{"horizontal_flip": true, "tokenizer": "word", "encoder_activation": "silu", "encoder_depths": [2, 2, 4, 2], "encoder_avg_pool_shortcut": true, "decoder_activation": "silu", "decoder_mlp_ratio": 4, "decoder_head_dim": 32, "decoder_parallel_block": false, "decoder_inner_norm": false, "decoder_positions": "learned", "decoder_tie_embeddings": true, "learning_rate": 0.0015, "decay_fraction": 0.3, "final_lr_fraction": 0.01}
Rows from block 3 of the text decoder, named by matrix and row number. Rows with one number belong to one neuron. Each number is 128 + 24 x the weight over its row's rms, rounded and kept within 0 to 255. All counts start at 0. Numbers have three digits each. After the name is the row's rms in percent of the matrix's.
# fc1: MLP up (decoder.blocks.3.mlp.fc1.weight, 1536x384), inputs 308-383
# fc2: MLP down (decoder.blocks.3.mlp.fc2.weight, 384x1536, transposed), outputs 308-383
fc1.1032 071:158132153156163132119175115136135147140140116121108136117121135106089114122130164113125116098131159115144109118137167114119126143137125147176105146138134111112102149126094139105111102196147167135141150101152143136127100113102146
fc2.1032 042:158170100169145129111134152088095149152130097113125137150121125087135090112089144102129122134176097141164131108106141078134124122140126109161133137116126114169122148133118121116124138160126166132168113105127142104093129163125122
fc1.1033 065:160121157135160133125156128134144169127134115134117120128122131123094149107129166120124105118119141119149116128133159121127109161135130142190123152130129100113084137132100119106120120200131142133123137113133112130139116106086136
fc2.1033 020:119157140135165134119101161146128173130109064126144089155161147115162124083130095109086108115114162126143121129129133104138130136161124117152146182133137124126127120141114120122133099141111135121143119096150127121164140133112142
fc1.1034 067:144121153134181130136166125131157174131126109129135116127126134124114128098128154115110093115124137120143120129134170123125108169137130137203123159131128103117094141131103123103115127185116142125127131113133083131141120083092133
fc2.1034 027:132156171121140139115169125132139206131100065108141086155131124142149138080124123082094093120122146123153135125139157116130119148134119135179125167157141126122126145123104117127102127180116145120140118077146114113158138119090124
fc1.1035 073:146128171138168136128181122126149188132122102129134114134126140113110125111127145094116098109118143110156124134136174127122106152138131135181113145134130104105106142131113122117100129190113154119130131109136090140140111100094147
fc2.1035 031:123158147125153136120162135122132195126093067093152090147140115116145134110118111090093090129131145119156141122133159104128126138138119132175134147156144150121124135126107113126099138191118140120143107072130118126149145121101110
fc1.1036 067:155132173142156137126173126129151176129132104135119115131125137111100134113133155105120112111118146112157114129139159126125116147137130139181117138130131096108094141136107124112104118205121152128127134105131103144140111108091143
fc2.1036 021:146150135131169135122137134121125180120110054122146073177132124105148124082116091094092088137134144128153136126137142107142122143134113127169131145156146147113136140130118122126107113178109156127146100076126113118161139129092128
fc1.1037 139:121099168181119147128126099142145144135163098128123071124137122149128135105104163127133134138128123093140135113145138096127118143175117127172109145140127108132129160131150079106122088135124123126128137128149054108149097109119128
fc2.1037 162:106142146114105131138135141143114103106127160125148110091109117131126177061150143127208113156128098140099121144122154113148126155124106094150111168073051172128117164152155151125111133087172130150101139103110130146132147146132136
fc1.1038 062:162124147137168132125155128142135152125139112137115116127123134126089149103130167120124110116122142120141111125139165119127114158133131137186120149128128099118078132135104121103123120188130140134122131115128111132136120105093135
fc2.1038 020:123155112150126144121125133135133149138132059133172065148118146126140119071144158134107120087128102100128133118143141096152123133147133091153127110111123098143139093131137112114142094158108156121173137121187130114151133122102175
fc1.1039 148:180126166143136115089155162150095173151126137124127145096122126164122189114120108070148106127133150115148109108149154088157117122134127104150086133144130126103146088131124150136152163149125119132098152118103149129081160094121143
fc2.1039 172:109105125111137144177137163125109114153184198114127125150109132123113136124144141119146157190091129114132100144156133130129135121083141139143098150123134146140110120096121140129108121149159127120143099172124091100104128103157141
fc1.1040 064:157128163137157134128163127134144170125135111131116119125122133117096136107132159116125111113117145120149117128134162126127118152135130138183122146131129097109084137132103122115117118212128149130124134109131112138140115111087139
fc2.1040 018:135156138126153133120127162149114176126108047117132081153150130127147131084125098105095092119108126113143129123143129093142139137122110116159122133139137118126117143137106106116113135151109135143160102057151133120149155122094141
fc1.1041 147:163108134133165163129117175129070104116131107102097079120097098129153130158135177142091125126155171130163144120130142123097152124147119165147107149090149146088138116120149113076156102173129135144125123138074122120097113113131132
fc2.1041 164:129134146105115113113133134148177127134131175124089137104168139156080145184117077125139115152106118144106116102117117126096143162154143136106124115148128102142157099110123104126115160150124158145122157170092129132105136140126111
fc1.1042 130:206112165140159131107196170135113138138106102141129066096112125123116143136153175101138110153105127142118111125105121125143091153149133136123103144105154116152116147087106079121166132116106117180147124141125149119170138125129120
fc2.1042 171:119099115157106135131116143125133107138113117133094085092128121080123170128154168128137097090113102124128116107130134116146096088133160097098119136110167102096137140144128127120148145110154137109117123160140111140133162114114134
fc1.1043 065:160126154136170131121158130139140165132135114135109118129125134124094150106130167119117108114120145119145116128145164117129112158134132142188122148132129099112092132132086123108120118200134144132121141117130119134137116103087138
fc2.1043 021:132137118115150148118116183140161160133124055150141089151125132120162138093115086090065134135119133130145161132127122140135139131133126114152129161124137117116149117158117138137117101156119161124161118098169129087145136101084143
fc1.1044 155:163103139185129113084129145175145164127117153122141142120111166094123140147150159133130120129145139122129140141132147095115136151142101134145088149151154110121149127139179147109130100131105106151127116168124132092122125143081154
fc2.1044 177:128168123102098095135130146116127129088104175140145147150137124114109116136148137118115103144151145115107107133109119138136093144107110130135140101116125095161161080113151120143113134149069093131136143173111156116146174143124137
fc1.1045 154:195146157161089132130129161159153117123098150158144138099123152106086174121131123096102143134090112127114114117085178137133125161126169101119123127184100127135084118116103152149154149112084125128150124141139143172155102109123126
fc2.1045 185:174124143115133104101151117108142129116079128145099096122101109123132119128162114101136165141102114153112159130135168161125157171087160142122129159138119105130136112132158104115141152069142134137106121093116142136148103133109105
fc1.1046 150:147072118172115121105145106138134113141129121128108105113131183088132118103171149112133132125100109107144174104124106107106129145154123156125148133129137118100155129097119123105108105102166127129184151179165097079138141122082143
fc2.1046 169:133135134111119142134083121091104133141138126129112118110110089142158166161070135165129140156168185106102117142093101150137083121143170111101145105108161152156151127091151092138116133074150100148102141165154113103091141138149127
fc1.1047 145:135123165161091141122136131193116085113111119168103081134112126131128138132118122136079140138128146131119119076125209101132125098167152109127123188129123105129098142111094174140137131122093161103126153074066135147146091105127134
fc2.1047 171:120159129073154093104115140113131113175102126143132104101137163128176106091123138093165162145168102150098115105099136110147169135152132115173116096121087134130190160088134170125113117133090107135091135103145172151152165101109149
fc1.1048 133:148191103147121163125142114133105105138140124144080145128081181109123146106112203132079122113132128141151134143146149065125109155135171113116128163129124109113105114125112137109115069149145102135110122083120149131155126121115154
fc2.1048 143:095194146095112122126082146100117105120113169163121107117171147135106130123145092116123143133123121131141104104144102119146076168113158153132163087125151137111149119147135141121152121126134101140116123100143101124196140151136060
fc1.1049 069:145123163137169136129173127128153186134124106127132115128127137120115125108129149105115091108122145114151118130134172125122104157132131138200119151132132105106103143130113127114108125192113150121127136106136092134146117088082138
fc2.1049 026:126163152114146131115166134119138190129095066097143090145146117132150130091129119086098085129121151121157136126134152114131122140132116126182131149152144134123118137129111114125100126197111143121133109073133121122157146121096121
fc1.1050 123:129109142140140137142159133168141117144127093113106104137111139074106125108150099082131133093122122160137117148136160090113115140175130133156120166121113120146117137148127097139150131145135131140116126130069114136128116074120156
fc2.1050 107:127143157167151133112178177175159119132128116134130122129107138120123139119134114102143128103128132112132114143142129108137137076121155111153147164104111101144120161158055129136137156175099152108121149124119100131101100083139126
fc1.1051 067:152132155138166131124159126133146166129130112131116119126124133122085139106129164117124110114121142121146112126135158121128114162136129136183122150131128101116088137130095126101119122197131145130126137116134112133134119098093136
fc2.1051 020:120147138142157132120124167138121173130122054132133078160147133127142136087122074103107117139142139129133125125124155132130132137109119113158131147141147158112164132134117117127113126154117145145152100063137140114144146124094132
fc1.1052 068:151130164142165136126169122126148178129131110131119113127122136116100136107129154110122103108123143113155117130139164125125109147139127140188119143131130105109094140132101127108111122199125147126124137111140100136141115101089139
fc2.1052 024:128157141137155135107148158106127185133109068101146077153134135130153121089113113089106110133120149114152143110115148097145114142127101112174125147150127129110122131127111118139111103167126150130160107070136126132158144136085128
fc1.1053 066:157130167136168133126167128133149169129132111133118117128124132117095139114132159114128107115117144117153117127134163122126113150135128138183122144130130096107093137132102126112113118203127147128127138114138107135139114108091140
fc2.1053 018:130159139123156121119106158137133194127105079111126071168136126122134126091119104098093096127136138126148137114130159094141128143119116128163129149147143140117135126140115117126119124163104145140153094072148133122139146119093134
fc1.1054 066:156129152138168132126157127132149163126130114131116120128124132123101134103128172120123101117123141123145117128136164124128112163134129136201124155129128104117094138131095121104121122197130142130127135114134108132140120106092135
fc2.1054 024:134165146124151129099137146128121180126098061137133087160144136122162133091124089107095119115107130125139127113121152116139133136136119119161131143138143148111138142132130116119136134154119143125149106071140105101152146126102130
fc1.1055 066:157124161137163131124161126136141175126135116134116122127119132122094146110131165118126100116120143117148117127138164119127112158136130139188121145130129104110088133133099120111119121196132145131122133115133111134144118106091137
fc2.1055 021:133132130143160128106131150126122156128126094117137087155140170136152144086120095120127120139121124138155139125130136114132135147128127111164118156137131133125138119135136116123119095153117155103145098073137138108164156125099139
fc1.1056 064:157133165137156133124163129136142158128136105136112118127119142120094136116132161117118110115119147118154115128140161122128111150137131138179122145131130092109090136133104123113116117206121146130121135105130108139141113110084143
fc2.1056 021:126155119105156136115125148132156176111096072113140078152135141103151126081135113105093114116108107131147164136138141110137142151125132134172137144132131126133131127151114108115116088169124135105149110064159123102164136115105131
fc1.1057 066:153130176142162135122165129127136170129134112136118120126123133120096134114131162114121111116118146114153116127138161122128112152133130137183119144128129101101092135133104122112113116203125152130125135107135113137146110109094147
fc2.1057 019:125154111142161132110103152112126163124119059119131079155128127125134135090128070114121108140123154126148135124127129111127135142126130112176118138135134137116106126148107122122110114166110178143140094067131137122151134120106124
fc1.1058 064:163126165136166133127168129134141178127135109136121116128124136116092141108132165116116106114118143114153115129143166117124113153135131139183122145131130101106087138134102117111118116201122149128122135106130115135139109106091143
fc2.1058 019:133163129119150146111137146126148167123144056131142066172121132134143155082141104092092120111094114119152149123146132105129137128133131130186121153160130132144107127128120112107117099176116156109145140071149096121153123108097135
fc1.1059 145:139126142100126130145153140180154131078214149166141106133129140124113091144118112130145112127049135119135118120151106094113147143151141164116141126159153119131130109135116129080087101133122133142166069114110143125136098118133128
fc2.1059 171:159120122104148122147133090152119142090122151146149122085120133165122132164166139140135111136076090104165140150189089143125152132135133145135141103146129126101109092163136120137129138134101089147140092078124154131121130116119138
fc1.1060 153:152167095154150129108163095110118157105085121130080113126147127135157127133145163137174161138100119107143133086087102107117113161141140145113106138169135119113120116139085134096132098149142116141108141174132097157175136101081109
fc2.1060 192:112119136104148167131111154106111119162118103091121177102145138136106123150128121175144072155174114180122105106121116177145124101144113150101151134118128127082129130151086131129168151107106155157168085085166108122138110103106166
fc1.1061 062:161128154139169133124156127136140157127135112132110121126123134121092144107131169119126114115120146121147114128134157123129118162135130137179122157130129098114083134133101122110124119193130143132125135113136117131141117108092135
fc2.1061 020:126146134131154133099128158123113136133105041124126071149132134142136147078131098089098112121110120150143123116125132078141139137124117105164113142149123124124104161118093117097117113157110142139149119047148112114146141134094141
fc1.1062 160:102120152121150144126110166116123128090164182116099087164128123094082126158120129105134121176110144137135085123110113122121122145137159142136117133148120067140130167141114131108080107157137135123167094147133188128127114096126134
fc2.1062 209:158086091077121104134119146111143150082115124114090129100074172136105131134198138115140145154097123138167172123191103178140112133091125177103192098144114093100120082128123111146132112136124105114100070137128136107109112103074156
fc1.1063 135:170087133184081139105129104170097099142122144152111090163097148139142142097143167104153132107113139108151132133118156063149151141144131118146074141135122102146125159145150196165113114121150108146108160144110135130107127071130157
fc2.1063 158:156090143148089097111127134160142081152163086115139116115107105140106112134146149096131145147109172147118129152141146139141162104134139133193077163130127136141114141115125117120084110130120121111127133135134129140118140089105147
fc1.1064 140:108073124173147101096137127186120099113118162165096111131092138150061135127115141145105144122128147136115126119126149140115130116144153138106093131181094090148120131148132123122169124163110158124131137149100098146134089118141154
fc2.1064 171:112076117129154063132139118133089125121122111106170133091111141100082126126148163102125120115093135132124108128149165152133188169139154129120129138103193118144139155147117176120143162135124141115105094142121112149101104089102100
fc1.1065 133:148149131094112154094110164144121138079133111117075091140096113128138163096170125123133147129093140124146135125158131107130115142133110128126103127125115138155142175126118141097106117125124176133117127104135118136142112117095128
fc2.1065 157:137116116113103121161107154101173128117145061139123156156128057108126119127143120149142148155129114132144134167113100117136145158108131143088122138132126129121124129168173100127133132078080114129124127115084181135099126112144103
fc1.1066 143:127122167130163138111111098115173147112183141138093092136093132132120134091142127135138118097107151133116092139100138155144134135095130190191122151144097104120106155137074147123142094136124170147126123083110138127114129146129132
fc2.1066 171:109110149125149104117125093090128138165174188152125119089117150103155121102094166115131115105101181141077113116083141100142135145143124129110068095121126095160141142130136158138174124151122127150135153202103144110120157145166133
fc1.1067 140:119113134101133110143140134136132107113129160122109102144105163110120157103140142121143152134129117144137155137109139190128139185117139125147119138148090039147111104136125148110071117129076128143113105121126125075159138116102126
fc2.1067 145:084145180113077122140135104110085159091157093093098107085106126138158146130149142143135124111135128139171136108137083124132134118131099171152091155097133159124137149191117121130128145172157154133106168159133120123191139167141115
fc1.1068 064:161130155137165131122158128142143163131134115133113121124124135120092143110129164119132110113120143122149111127135158119128114161138131142187121149129130099111083139132108126108120119196133142129119138108135116133141116100084138
fc2.1068 025:132162135108152133112123129157133173118093082118120071151143134120141126097108113095106115119108122137144122132116169099150123124125098118151124152132151121160094138136115123127098111146101138146157093058161121110164124144085143
fc1.1069 069:147127167137169133125166126127153178133124106128124113130126134119104132109129154107121100107122146119153117131136163126124106153140129137188121146132129103109105146131109123113107125199119148124126137113139092137140116103086141
fc2.1069 025:115159137121150133110148155117141199128090053100141087164153130099157139087122096089092102121117136124149131115134145111128127144139108136185142135154144153116122144128116129131109121184118155135154109070121123113155143130094123
fc1.1070 135:183161110143133145093140101136112137130117097143127087150110114120122126098151122112119169098093146120143141118130159131147118139103125114120118146152103162128125093130127080096164122110136075136065116108122112116139140145093129
fc2.1070 158:138165130150129097111153108160085145123088129138093129116111127124152109102146131097113152127103148123144124121105127121133124138117143094103130153114136091114149135123069096149126137110160146102103106143119152083122111136096102
fc1.1071 066:157134167140166133128165129133144170130137109132115115126122136118093137112131159114120109110119147116153114128139160125126110150136131136186120146130131102108092138133104123112114117205126151132124136101136106137144109106087141
fc2.1071 018:132155126130162131114129158121127160127108070127140067164140144119138129081117079115117109117121130126131125131144137098144128131134128122160120138136142156135121128136115110116129111178127165129144092059140117106141155127104130
fc1.1072 062:161129149143173132121157130139137158127139113137111112128125140123097145102133164119121108114116151123146111127142170116127109156133131139185120149131130095116079138135098125100125114189132141134123134107133117132141114110094138
fc2.1072 020:140158096158119140134122138133134150134155039127135045164091153122136150065153152118076105112107117106130136137143146079140134128107130117144116093125116126141118117133142117120102111150119157148141127091146128094155148122131148
fc1.1073 070:149129174134165135130169124127148183130128109130125111130125136118107132108129150107119099113121145116155117133137169124124104152139129142186120144132131106103097142130105123115107122203118151124127132109134094137140114100086141
fc2.1073 021:129173149118161135113135141119137193128100050099149082154146119116149128090112096089109097127114153129150139114131150110132125139141117138179128164164137144117126133126101122130122124173115151140151108083133118127154150120087116
fc1.1074 065:153133165141159133124167125133145175126135112135117118123122135114095141109131160115119112113118143114153116128136165122126111155133129136185119146131130098109087138137097122113113118199123146131122133107139111134142111105089138
fc2.1074 019:118145149139140139119123141117114170116125068132143083152147136130144132103127103113100092130141130127141141127122148111133128147128132122158129137148137129108136140153120114115123120159118129135148104074155130119149145117096126
fc1.1075 066:156128169139163135125164125130146169130134109135120114129124136119096136115132155112125108111116148116151114127137160126128111153134130141181120142129131098104096137133106124111111121200125148129126136111133106137142112106085145
fc2.1075 016:134161144138164129114124153133126180120107053130133085167139127103139126100126084107086095125117123129159134125133140101134135149124126130169131106145145142109111116147104117126116108176108159120146092071132122123149143119090125
fc1.1076 063:165126158133168132126154128138133170125139117135118121127119133122104140104129167121120111120123143123154117128135167124128113157133129139192122153130130099111088127134098117110119120202125141132122130105134110131143114106097137
fc2.1076 019:124191143118138119114142145118155180124109070126133107142140122121146124089125084113089092122114132132161121110140154113131138151138119125170113106144128095130119137110129127125114141147120156127146097117166135110144145117096134
fc1.1077 067:152130169137161134127174122130150181128130111133122120129123134115099135114131155113120105116116140112149121129140167125126114152137128138182120142131130099104092140134104124116108120205123151126124135107138100138138113108097147
fc2.1077 023:117144144137158145121135150109132183119116059112142069162131127113152125081127107101107098130127149134149151112140151106138124137138105128180126136158130142114124138130103116127116116172129151137148099069145121129154153134095123
fc1.1078 137:151117118199140106116154138134151083112148140097136098126140157120100094122126147093128114108119136121129094123106171066155116120170116124158111149117130129146121119120107116158141096132116148128115163145071143141126107158109147
fc2.1078 161:159157099124075110147133131150115102138116162125161123157143131119150118087135140200161149101177081145121124113127121092142182137131118088116149102098124106121104143121135142122138143107105122130154144126173139103149112083088156
fc1.1079 131:170134122191121115100156099151161128141146093112146126137081137151116144137137170148146146134121091138115125128089136068120127151141128114154062140155175059136084101112142149096138082149138126120121125114173138122161128159105186
fc2.1079 153:142115124104129157114134127119177151120167117126097128113124115140088145161184141129087107099127129071138101151097134102149122138095122121117127130165152106158088100118124119135175142118106191120131146118179107159120136160148188
fc1.1080 068:150128157138169132123163126132147174129129110132116112127124137119095135108131154113120110104123144119149108126139164127125112152135129138190123139131130101109094141133099125106113124193124146127126136111137099135135117094092137
fc2.1080 022:135155146128149126116136147129135173122101087122141082151125140127151131107122110099096101143118120143156132111134141103136116145120121127184148121156143129126137123131112121125113111162111161121166116074136133114149147138081137
fc1.1081 065:156127155134159132130156128135149169127131112132120121126121132120102139103129160120126107117123143123146108129136171125126115156133130138185123149129130103113088140131104118104121122200124145129127134111128105133139119108083135
fc2.1081 023:133145127118156133113109158161138189129099058138138104158148136124166130078119100112095116118088150130154127128135122084134131125132118122167123135143146126140120143121133105117104127165121155112147117050140120103146152124104160
fc1.1082 066:157130165137163134126168124130143174129131109134118119127122135116099134111131162118124111116119142117153118129136164126127114155135129138181119145129129100109093135133099123110111121200126148130126134111135108136142110106100142
fc2.1082 024:123158148131159143102128151112115183122111064124146083145139117110155135097132088110094117114122127127145139113113154106131136146125116120177128131153135154109134123142123113127119118156122151137160113087149130119158145143090128
fc1.1083 063:156131167146164132127167124130142167129137108138117118128126136116096137110131165112122108107111149120156114126140160122125109155135130142182116148129130094108099135133102127111113118200123151131119132106139106139145105111090142
fc2.1083 019:137163158135152131112134122101129184128130063124116094158125122131134131079123106116122095148123140128137138133117149107132125168123121105171112114126141132146106118143125113120106158150127146126156112080125124137143132127089127
fc1.1084 061:156128154140165134128166134140137162127139109137119115129125134121099146112133167118122104119122149115146117128138159116122118156134132140178120154128131098114085136134119117109124120200129148132126133108129116135139112106089134
fc2.1084 017:148151134133165140128152130119138136139112026076157096165121127131126126078131142090110133087133108101146131128099117094134145147130137118170119167117154104142139129101115111109123143163093144125152118090145138119149128116112118
fc1.1085 104:147115122154126117110136116133158114120134119147096136128131134135095141093160124120174149101092135090121111122163164114137136147141134124148102159130130093151088111145063175153154113173067080146116162107118150131190129113057114
fc2.1085 091:160161100116170110106150123125109174129125100109099147143146127171116127100136134120120134111143141119113151116168106035113130097109128157104098167121143133181083090135111151114107126163131133175157131113111152131114156130119121
fc1.1086 072:146129173136163136125173126126152183133123104129129112130127134117111127110129150099120100108120145114154120134134168125122106154136130136185118147134131104105104150130112124113102125198115152122129135110139093139139114099086144
fc2.1086 028:118168139121149131111139154119142190129094061098143075157153114112143129100122098094096095129125150124150134120139154112130124132142114130165135152152140146114127138134109118130107124194110146132145098082119127121146156122098117
fc1.1087 066:158128152139160131122156125139139162127133109133116119127123130123086142107130167119119111110123143122147114126138161118127118161136132136179121147129130103115091133132100123096123123195130141129124133114136113132138117101093133
fc2.1087 021:121140146150143141113115151112102143127133060151136077142137145160144145087129084120105111132138123137130148104110134115127146135122116092152133145128153114108156124137126122109124131164116131129162104067153140112150125118100138
fc1.1088 058:188127156140150132121171135141139154118134111137117122127125133120088149114131194123112115114115146116144119129139155110127120167140131134164117170131128105117078126133100116112129120192125142136115132089123128132148111111097137
fc2.1088 019:145143143137153140116116135119156129140114093118138123136128121080168120060115146135116156131141051140119135100110115077137143116109119111145116191140125074116138141140145117114105123147093150106148148118171151153164148136124132
fc1.1089 068:152128165135174133125168124125149178129126110130123114128126136122100132109128156109119105111122142117150118130137166125125110151136127137183120145132129103109096144131102123114110123199121150125126137113141095135138118105094139
fc2.1089 023:119147140116150135124133161114139180129097052113148068153139126109146128077116102099096104130133150131147136111143153113141124128131113131176126129160137141118133138127110120127111111187129152140144105070138123124149157127091130
fc1.1090 176:113112184129178153157157129134136134112126129152101135142155138132144119135125148157082087110129160123130121146122102128143099168146161157153169139098182135111098133094147101146113083141100110142117121116081162129166142143112156
fc2.1090 210:123108120095134099121118146131127167128175126097122101158126110157118095138145057112157156138140112104167128135139111127116175112129117137127141132100140133112151161091159120155125128159144099134143115111090123108125142152156135
fc1.1091 066:158129161141168134124165128133143165130131109134113116127123135118091138112131160114126110110119144119152114127140164124127116154134131136173119147130130097112093136131098126109118119199132150131121138106138107135138113108095137
fc2.1091 021:135155112114158125111116159143138175132111076124126091147139136123146111076109092103107121126135130133136132133131141119144129133119125119167123151138127132150132119140120113127114118154112145140157119062144121110147145133103142
fc1.1092 071:145125167134169134130178125131156197131123104130135110130128138118116128106128148105112094111120141111151123132134171124126108160135131137195117149135130105108103145132113125116104126190113151120129131111137092132142117089091141
fc2.1092 035:123156163113152134118161133129136199131101073099148085155134113133141138095125116089100096131119150124156139126141155115126120132140107134173129150161146140115123146125110105130098123192118144118138110078135121119151138120089120
fc1.1093 137:165111122141099143099147148125119103140141151072129052116100103139133140127137121118132156103118169074154128147154150126149164113136127151116120141107118140147112141145140092166163142089139154124154180106146154107144094125097115
fc2.1093 171:127115119146111132112104110134121096162112126137135191157094119163140181180139105154154115097117122148159132121142112147130149156090141140158135107145137110131140100114160150107150089102136115143160109123112155170130090102137137
fc1.1094 122:160118140179113142102106125113167133128139123110102098139128169149105104104120161125086142083147146111166117151107127094111124119152124128155105164143150122127121120128096152105125096139109153130090110119142125119099130134081160
fc2.1094 125:076148143122116076149119194164150110121143131136159103141168119131104092122175146133156113130140106113111126161087089105113090113122124146139110121142134132149157108123161120114109113164124103115136095117129114110147158114122120
fc1.1095 062:161137167141160132124164129136139163127136112139111118124124135116095141111131158114124113110115147116151112125132160120128115150132131140175118147131131093103088136131106122109115114201128145136115135108137115137145112111089142
fc2.1095 019:144167126135167151120093156122127174121120077120138083140131152113176099086115096087093113145133133134142135125129133096152127143137097096157130142129126111133124127130127119114116098150114137132157121073160133121147148135081142
fc1.1096 062:168131160138162134120159132133143157124136116135114116127124133120096137110129166119121111116119151120143112125134159127129114154132131137171121154131131099111086133130102126105122117212133142136119135104131113132139115109084137
fc2.1096 014:129176103148132138126132172125136154126130044127131096142147128116172127060132071134057107126112137133142127115127127090127130112122120120144132164128125116105132122136109122131123120166100138139136101076144153140144146136119146
fc1.1097 143:158112148160143151092131111169091113106144094079138105143103119098130127141155207119155101133080119134141129111128133083147157126124118165109133144131139109139151112117102134138097095143101131129131106135121142133127113125093172
fc2.1097 165:119162122152119166135096096082123168127095091089147151092159128182110132143125090137152119134111086169107149165112170120112134151112125152163130143140081136127128132117138106113116110149128140077126118132140109180090127139159084
fc1.1098 065:157129162136163133126161124132149172125134115135117120127122133119096135109128165121123101118121140119150119126138159122126114158134130141190123148129131098112088133133092123110116121202128144130125134112136112132138117108095135
fc2.1098 022:134146142131163148101129157138115179125113066124129077165139142101160128101138106105102116115124134130146140104128144107125133155114125125165122126146129159113139131138122122117121118155135148138151107073164117116147139129094123
fc1.1099 151:154107126140142125134166157149138113111119117164122133080153141166105125142148129096085116093137149084154108128154127119142132178132119108182103137136121157120120163140127119146160113123109190130130158127107179140108123112117152
fc2.1099 175:140141091113112110119126102175099097126090111133150118122149151104131115119157122135105133114120139160121117117113157127149133196106141121078125066113140128114129105135131132128152156128137121149111152121137126146138164136100134
fc1.1100 068:151129162137161133129167124128152180130128108131119113128124135119099133107128158113120107109120141118152120128138162125125114153138128138186121145130130101112098143132103125112111125202121149125129137110136096135136116104094138
fc2.1100 023:122159142129153125121143161116137194129097050108139081171140131109153133089123101097094105128121136130151129116133137112141126128136113130177134123145132145111125140136113116131112114175122164139144097056128113110148140136099129
fc1.1101 068:150123160133172132124162127132150178130127110132120115128123132122103132106130155116121102115125142120147115130135163125127110156135130138197123147131130102111093143132103126108113121195124144126129137117137101133137119097087134
fc2.1101 023:114144143122152114099116166116130202129099058116137079173147126128155124081122094091114106132125145130157136107124150110133120142132119127178122141147145132109131150138119116131119119180123143139155104079125132114145152123089126
fc1.1102 066:157130169136159135126168124131147182128133110136120119129125133116100134112130161115123108116115145115153119128135166122127113155136128138187120145131130101104096136132099122111112119204127154129125132111135114136143108107100147
fc2.1102 018:118161149125169130106128143111129182123114057131133085146158128102165135098125083107102112118107130131144133121118152112131129131136120123172133159140138154113128135138120118119130131151108139140143104070141108117153150124102126
fc1.1103 066:158133165138158134125170120130153171130137109138117120124126135108091134111133148110121114113108143117153114126138167126129112158125131138183124138132133097108093132140103126116115118187121151126129139100131112135143112109090141
fc2.1103 025:123177144135157130140135139118121157127134117104144092136111135089125132099142114103093092139108123120136125118163139108128125107113106112173138054151144127129119148142100101130116097183116144134157100059156143125133152124090145
fc1.1104 145:133137127162112165084112110167130118126145076117101115099143172124132141151152130126081138100121144125118099087150125132148126131124154149123120135145145141123164164097119190100115133125144105124156158134149134157159132139110103
fc2.1104 150:147173102127085136115146099127128120144157170116132117121128130122078109118142093087170139118120119101106109154130162149174128122100123120135155123141095102118187175113159127149143124140119106133147151109102146105151143096116132
fc1.1105 139:139113143116174129116194142142183174153154114162121103148147135174065139126107116162138087147152147148116087137131088131137093157140137140117125160110133073146103147145121080116158091152138113136142204079107135113135109130108159
fc2.1105 161:124111123107124104131131161120136147159144109156110133176131107097138137153148081160103144134128152182134074130109078095115173141117180158105152055102174092136171141116104122111103099110110109115159131155085130103084148159111101
fc1.1106 141:127129142149109129139148137151156138113174128140154137126164151077077112137132137113100140165107129097106105113132147087111137120110129115115135130121126140124126135158144135135138113144114140142138126089146135110123100149124118
fc2.1106 146:123185088146072095125101097125091120138127134152107119086095139081116139097153126138124171127133112145116092096139149062114160115165129093118128123143142131122147168113148137117076133131123126118131164144181096137165145118163098
fc1.1107 066:156132157137169133121158127136143163128132110132113118127123133123095143107130160119126107115120144123144111127129166122129114154133130138196121147131128099113093137131097122106119121206134147131124137115136113133137118104083137
fc2.1107 021:113158132121152131114116174133112179130115060124137092149128140129135134102129096104094087122124130132123137122127166109134137140110132118150127120141131132108149128140117121121105140143119142169155093092132162114142148124102141
fc1.1108 064:160128149135173132127157128135144161127132114132115121127122133123091138103129168121127109117123139122144112128138162126127117160135129137187123153129128105116087133130099123104122122194128140130124135109130112132138119100088135
fc2.1108 020:128159136116142129110127153150139190125095052122126103153134127139143124058112102110092107123115127131145124129132133100140126130132110115162122155143127107135127133128125103121113136158115152126152120048152122113157150139090152
fc1.1109 066:154130155137168133123159127135150168128132111132114116129122134122097137107129161119123107114124142120149111128140162125127114158135129137193123146129128102112090137131100121108116122194126144129127133113140109134139119100088137
fc2.1109 022:135154137124143138109139158138119182112099062132138084157134137115155136097127102110097098128137124143150136115127141114132139134120125126174128116151143140119151138139118134119120116166111155133158103058147104104153146138105129
fc1.1110 065:156130168142160136125164128129142164129132110135113116133123135119098140112132162115125112111118145114157117128134159121127115149143130134182120142131131097102097137134102116116111117205123146131122138109135109135140112110094149
fc2.1110 019:125152139126179135104122166138124155123092044145106074155130144130153136105116100125104097120124144120141144129142145098130128147144122116162115130137126141130138143143129135105117122146122155118156124099134120110156119112092127
fc1.1111 065:157126157138156132127165125130142179123134115133120123128122132116097138111128171120121106116121141119154120128135163120126115159133129141190121146129130101115088134134095125110116120198132146131125132111132116133140114106098138
fc2.1111 023:133130147144164137122146145133100172126107077131127097158152139119149129091132115097104103125114143130136131122131128121134131132112113118161119142141138136131128138132105101120122145144120153131140109063167128116143151120108134
fc1.1112 066:149131160137164133124167126135141168134130108133112116127124136121096137112131155115125104107122149117149112129140166126125109152136130142190120141129133098111095143131108124105115121195125148129133138110132102134136112099079138
fc2.1112 022:136151119129161132104116156126131171131113066129138073161132139111160135102116108102123101141134134125160134119140145104140132143140115112167123136135150147130125120133117118118105101157112169112162116089129131110149153125084135
fc1.1113 138:129150136161145105113111137116111154163140163131126111108094130126107119119161110138140136137125145128148143121101112124129119140123159159192119146139119108117091151096095121122131123113173163150135120143095140116091084122118091
fc2.1113 168:131132113090077116074055116120097116152145121160121150111074118100116137098095127176092144164164170103121101070105122105104184097108157116113134091150130098104136106081108097146119129166138109111126158098162132117082124112140143
fc1.1114 166:097124166109168182102152108131145146126102156153118091081148110115124110097104130111133105113158141131122078104130130112138113114138114129132114168130123110127110154152114099107132101130120150128142125095159110134121108060128161
fc2.1114 195:152086117149150193146146100110118093138085156124127117117130127125155108132101148113097123109113162133138154085141134182126120128111133137099135167109118110102096117139085172118151146098130121158128091088144134116107091120130120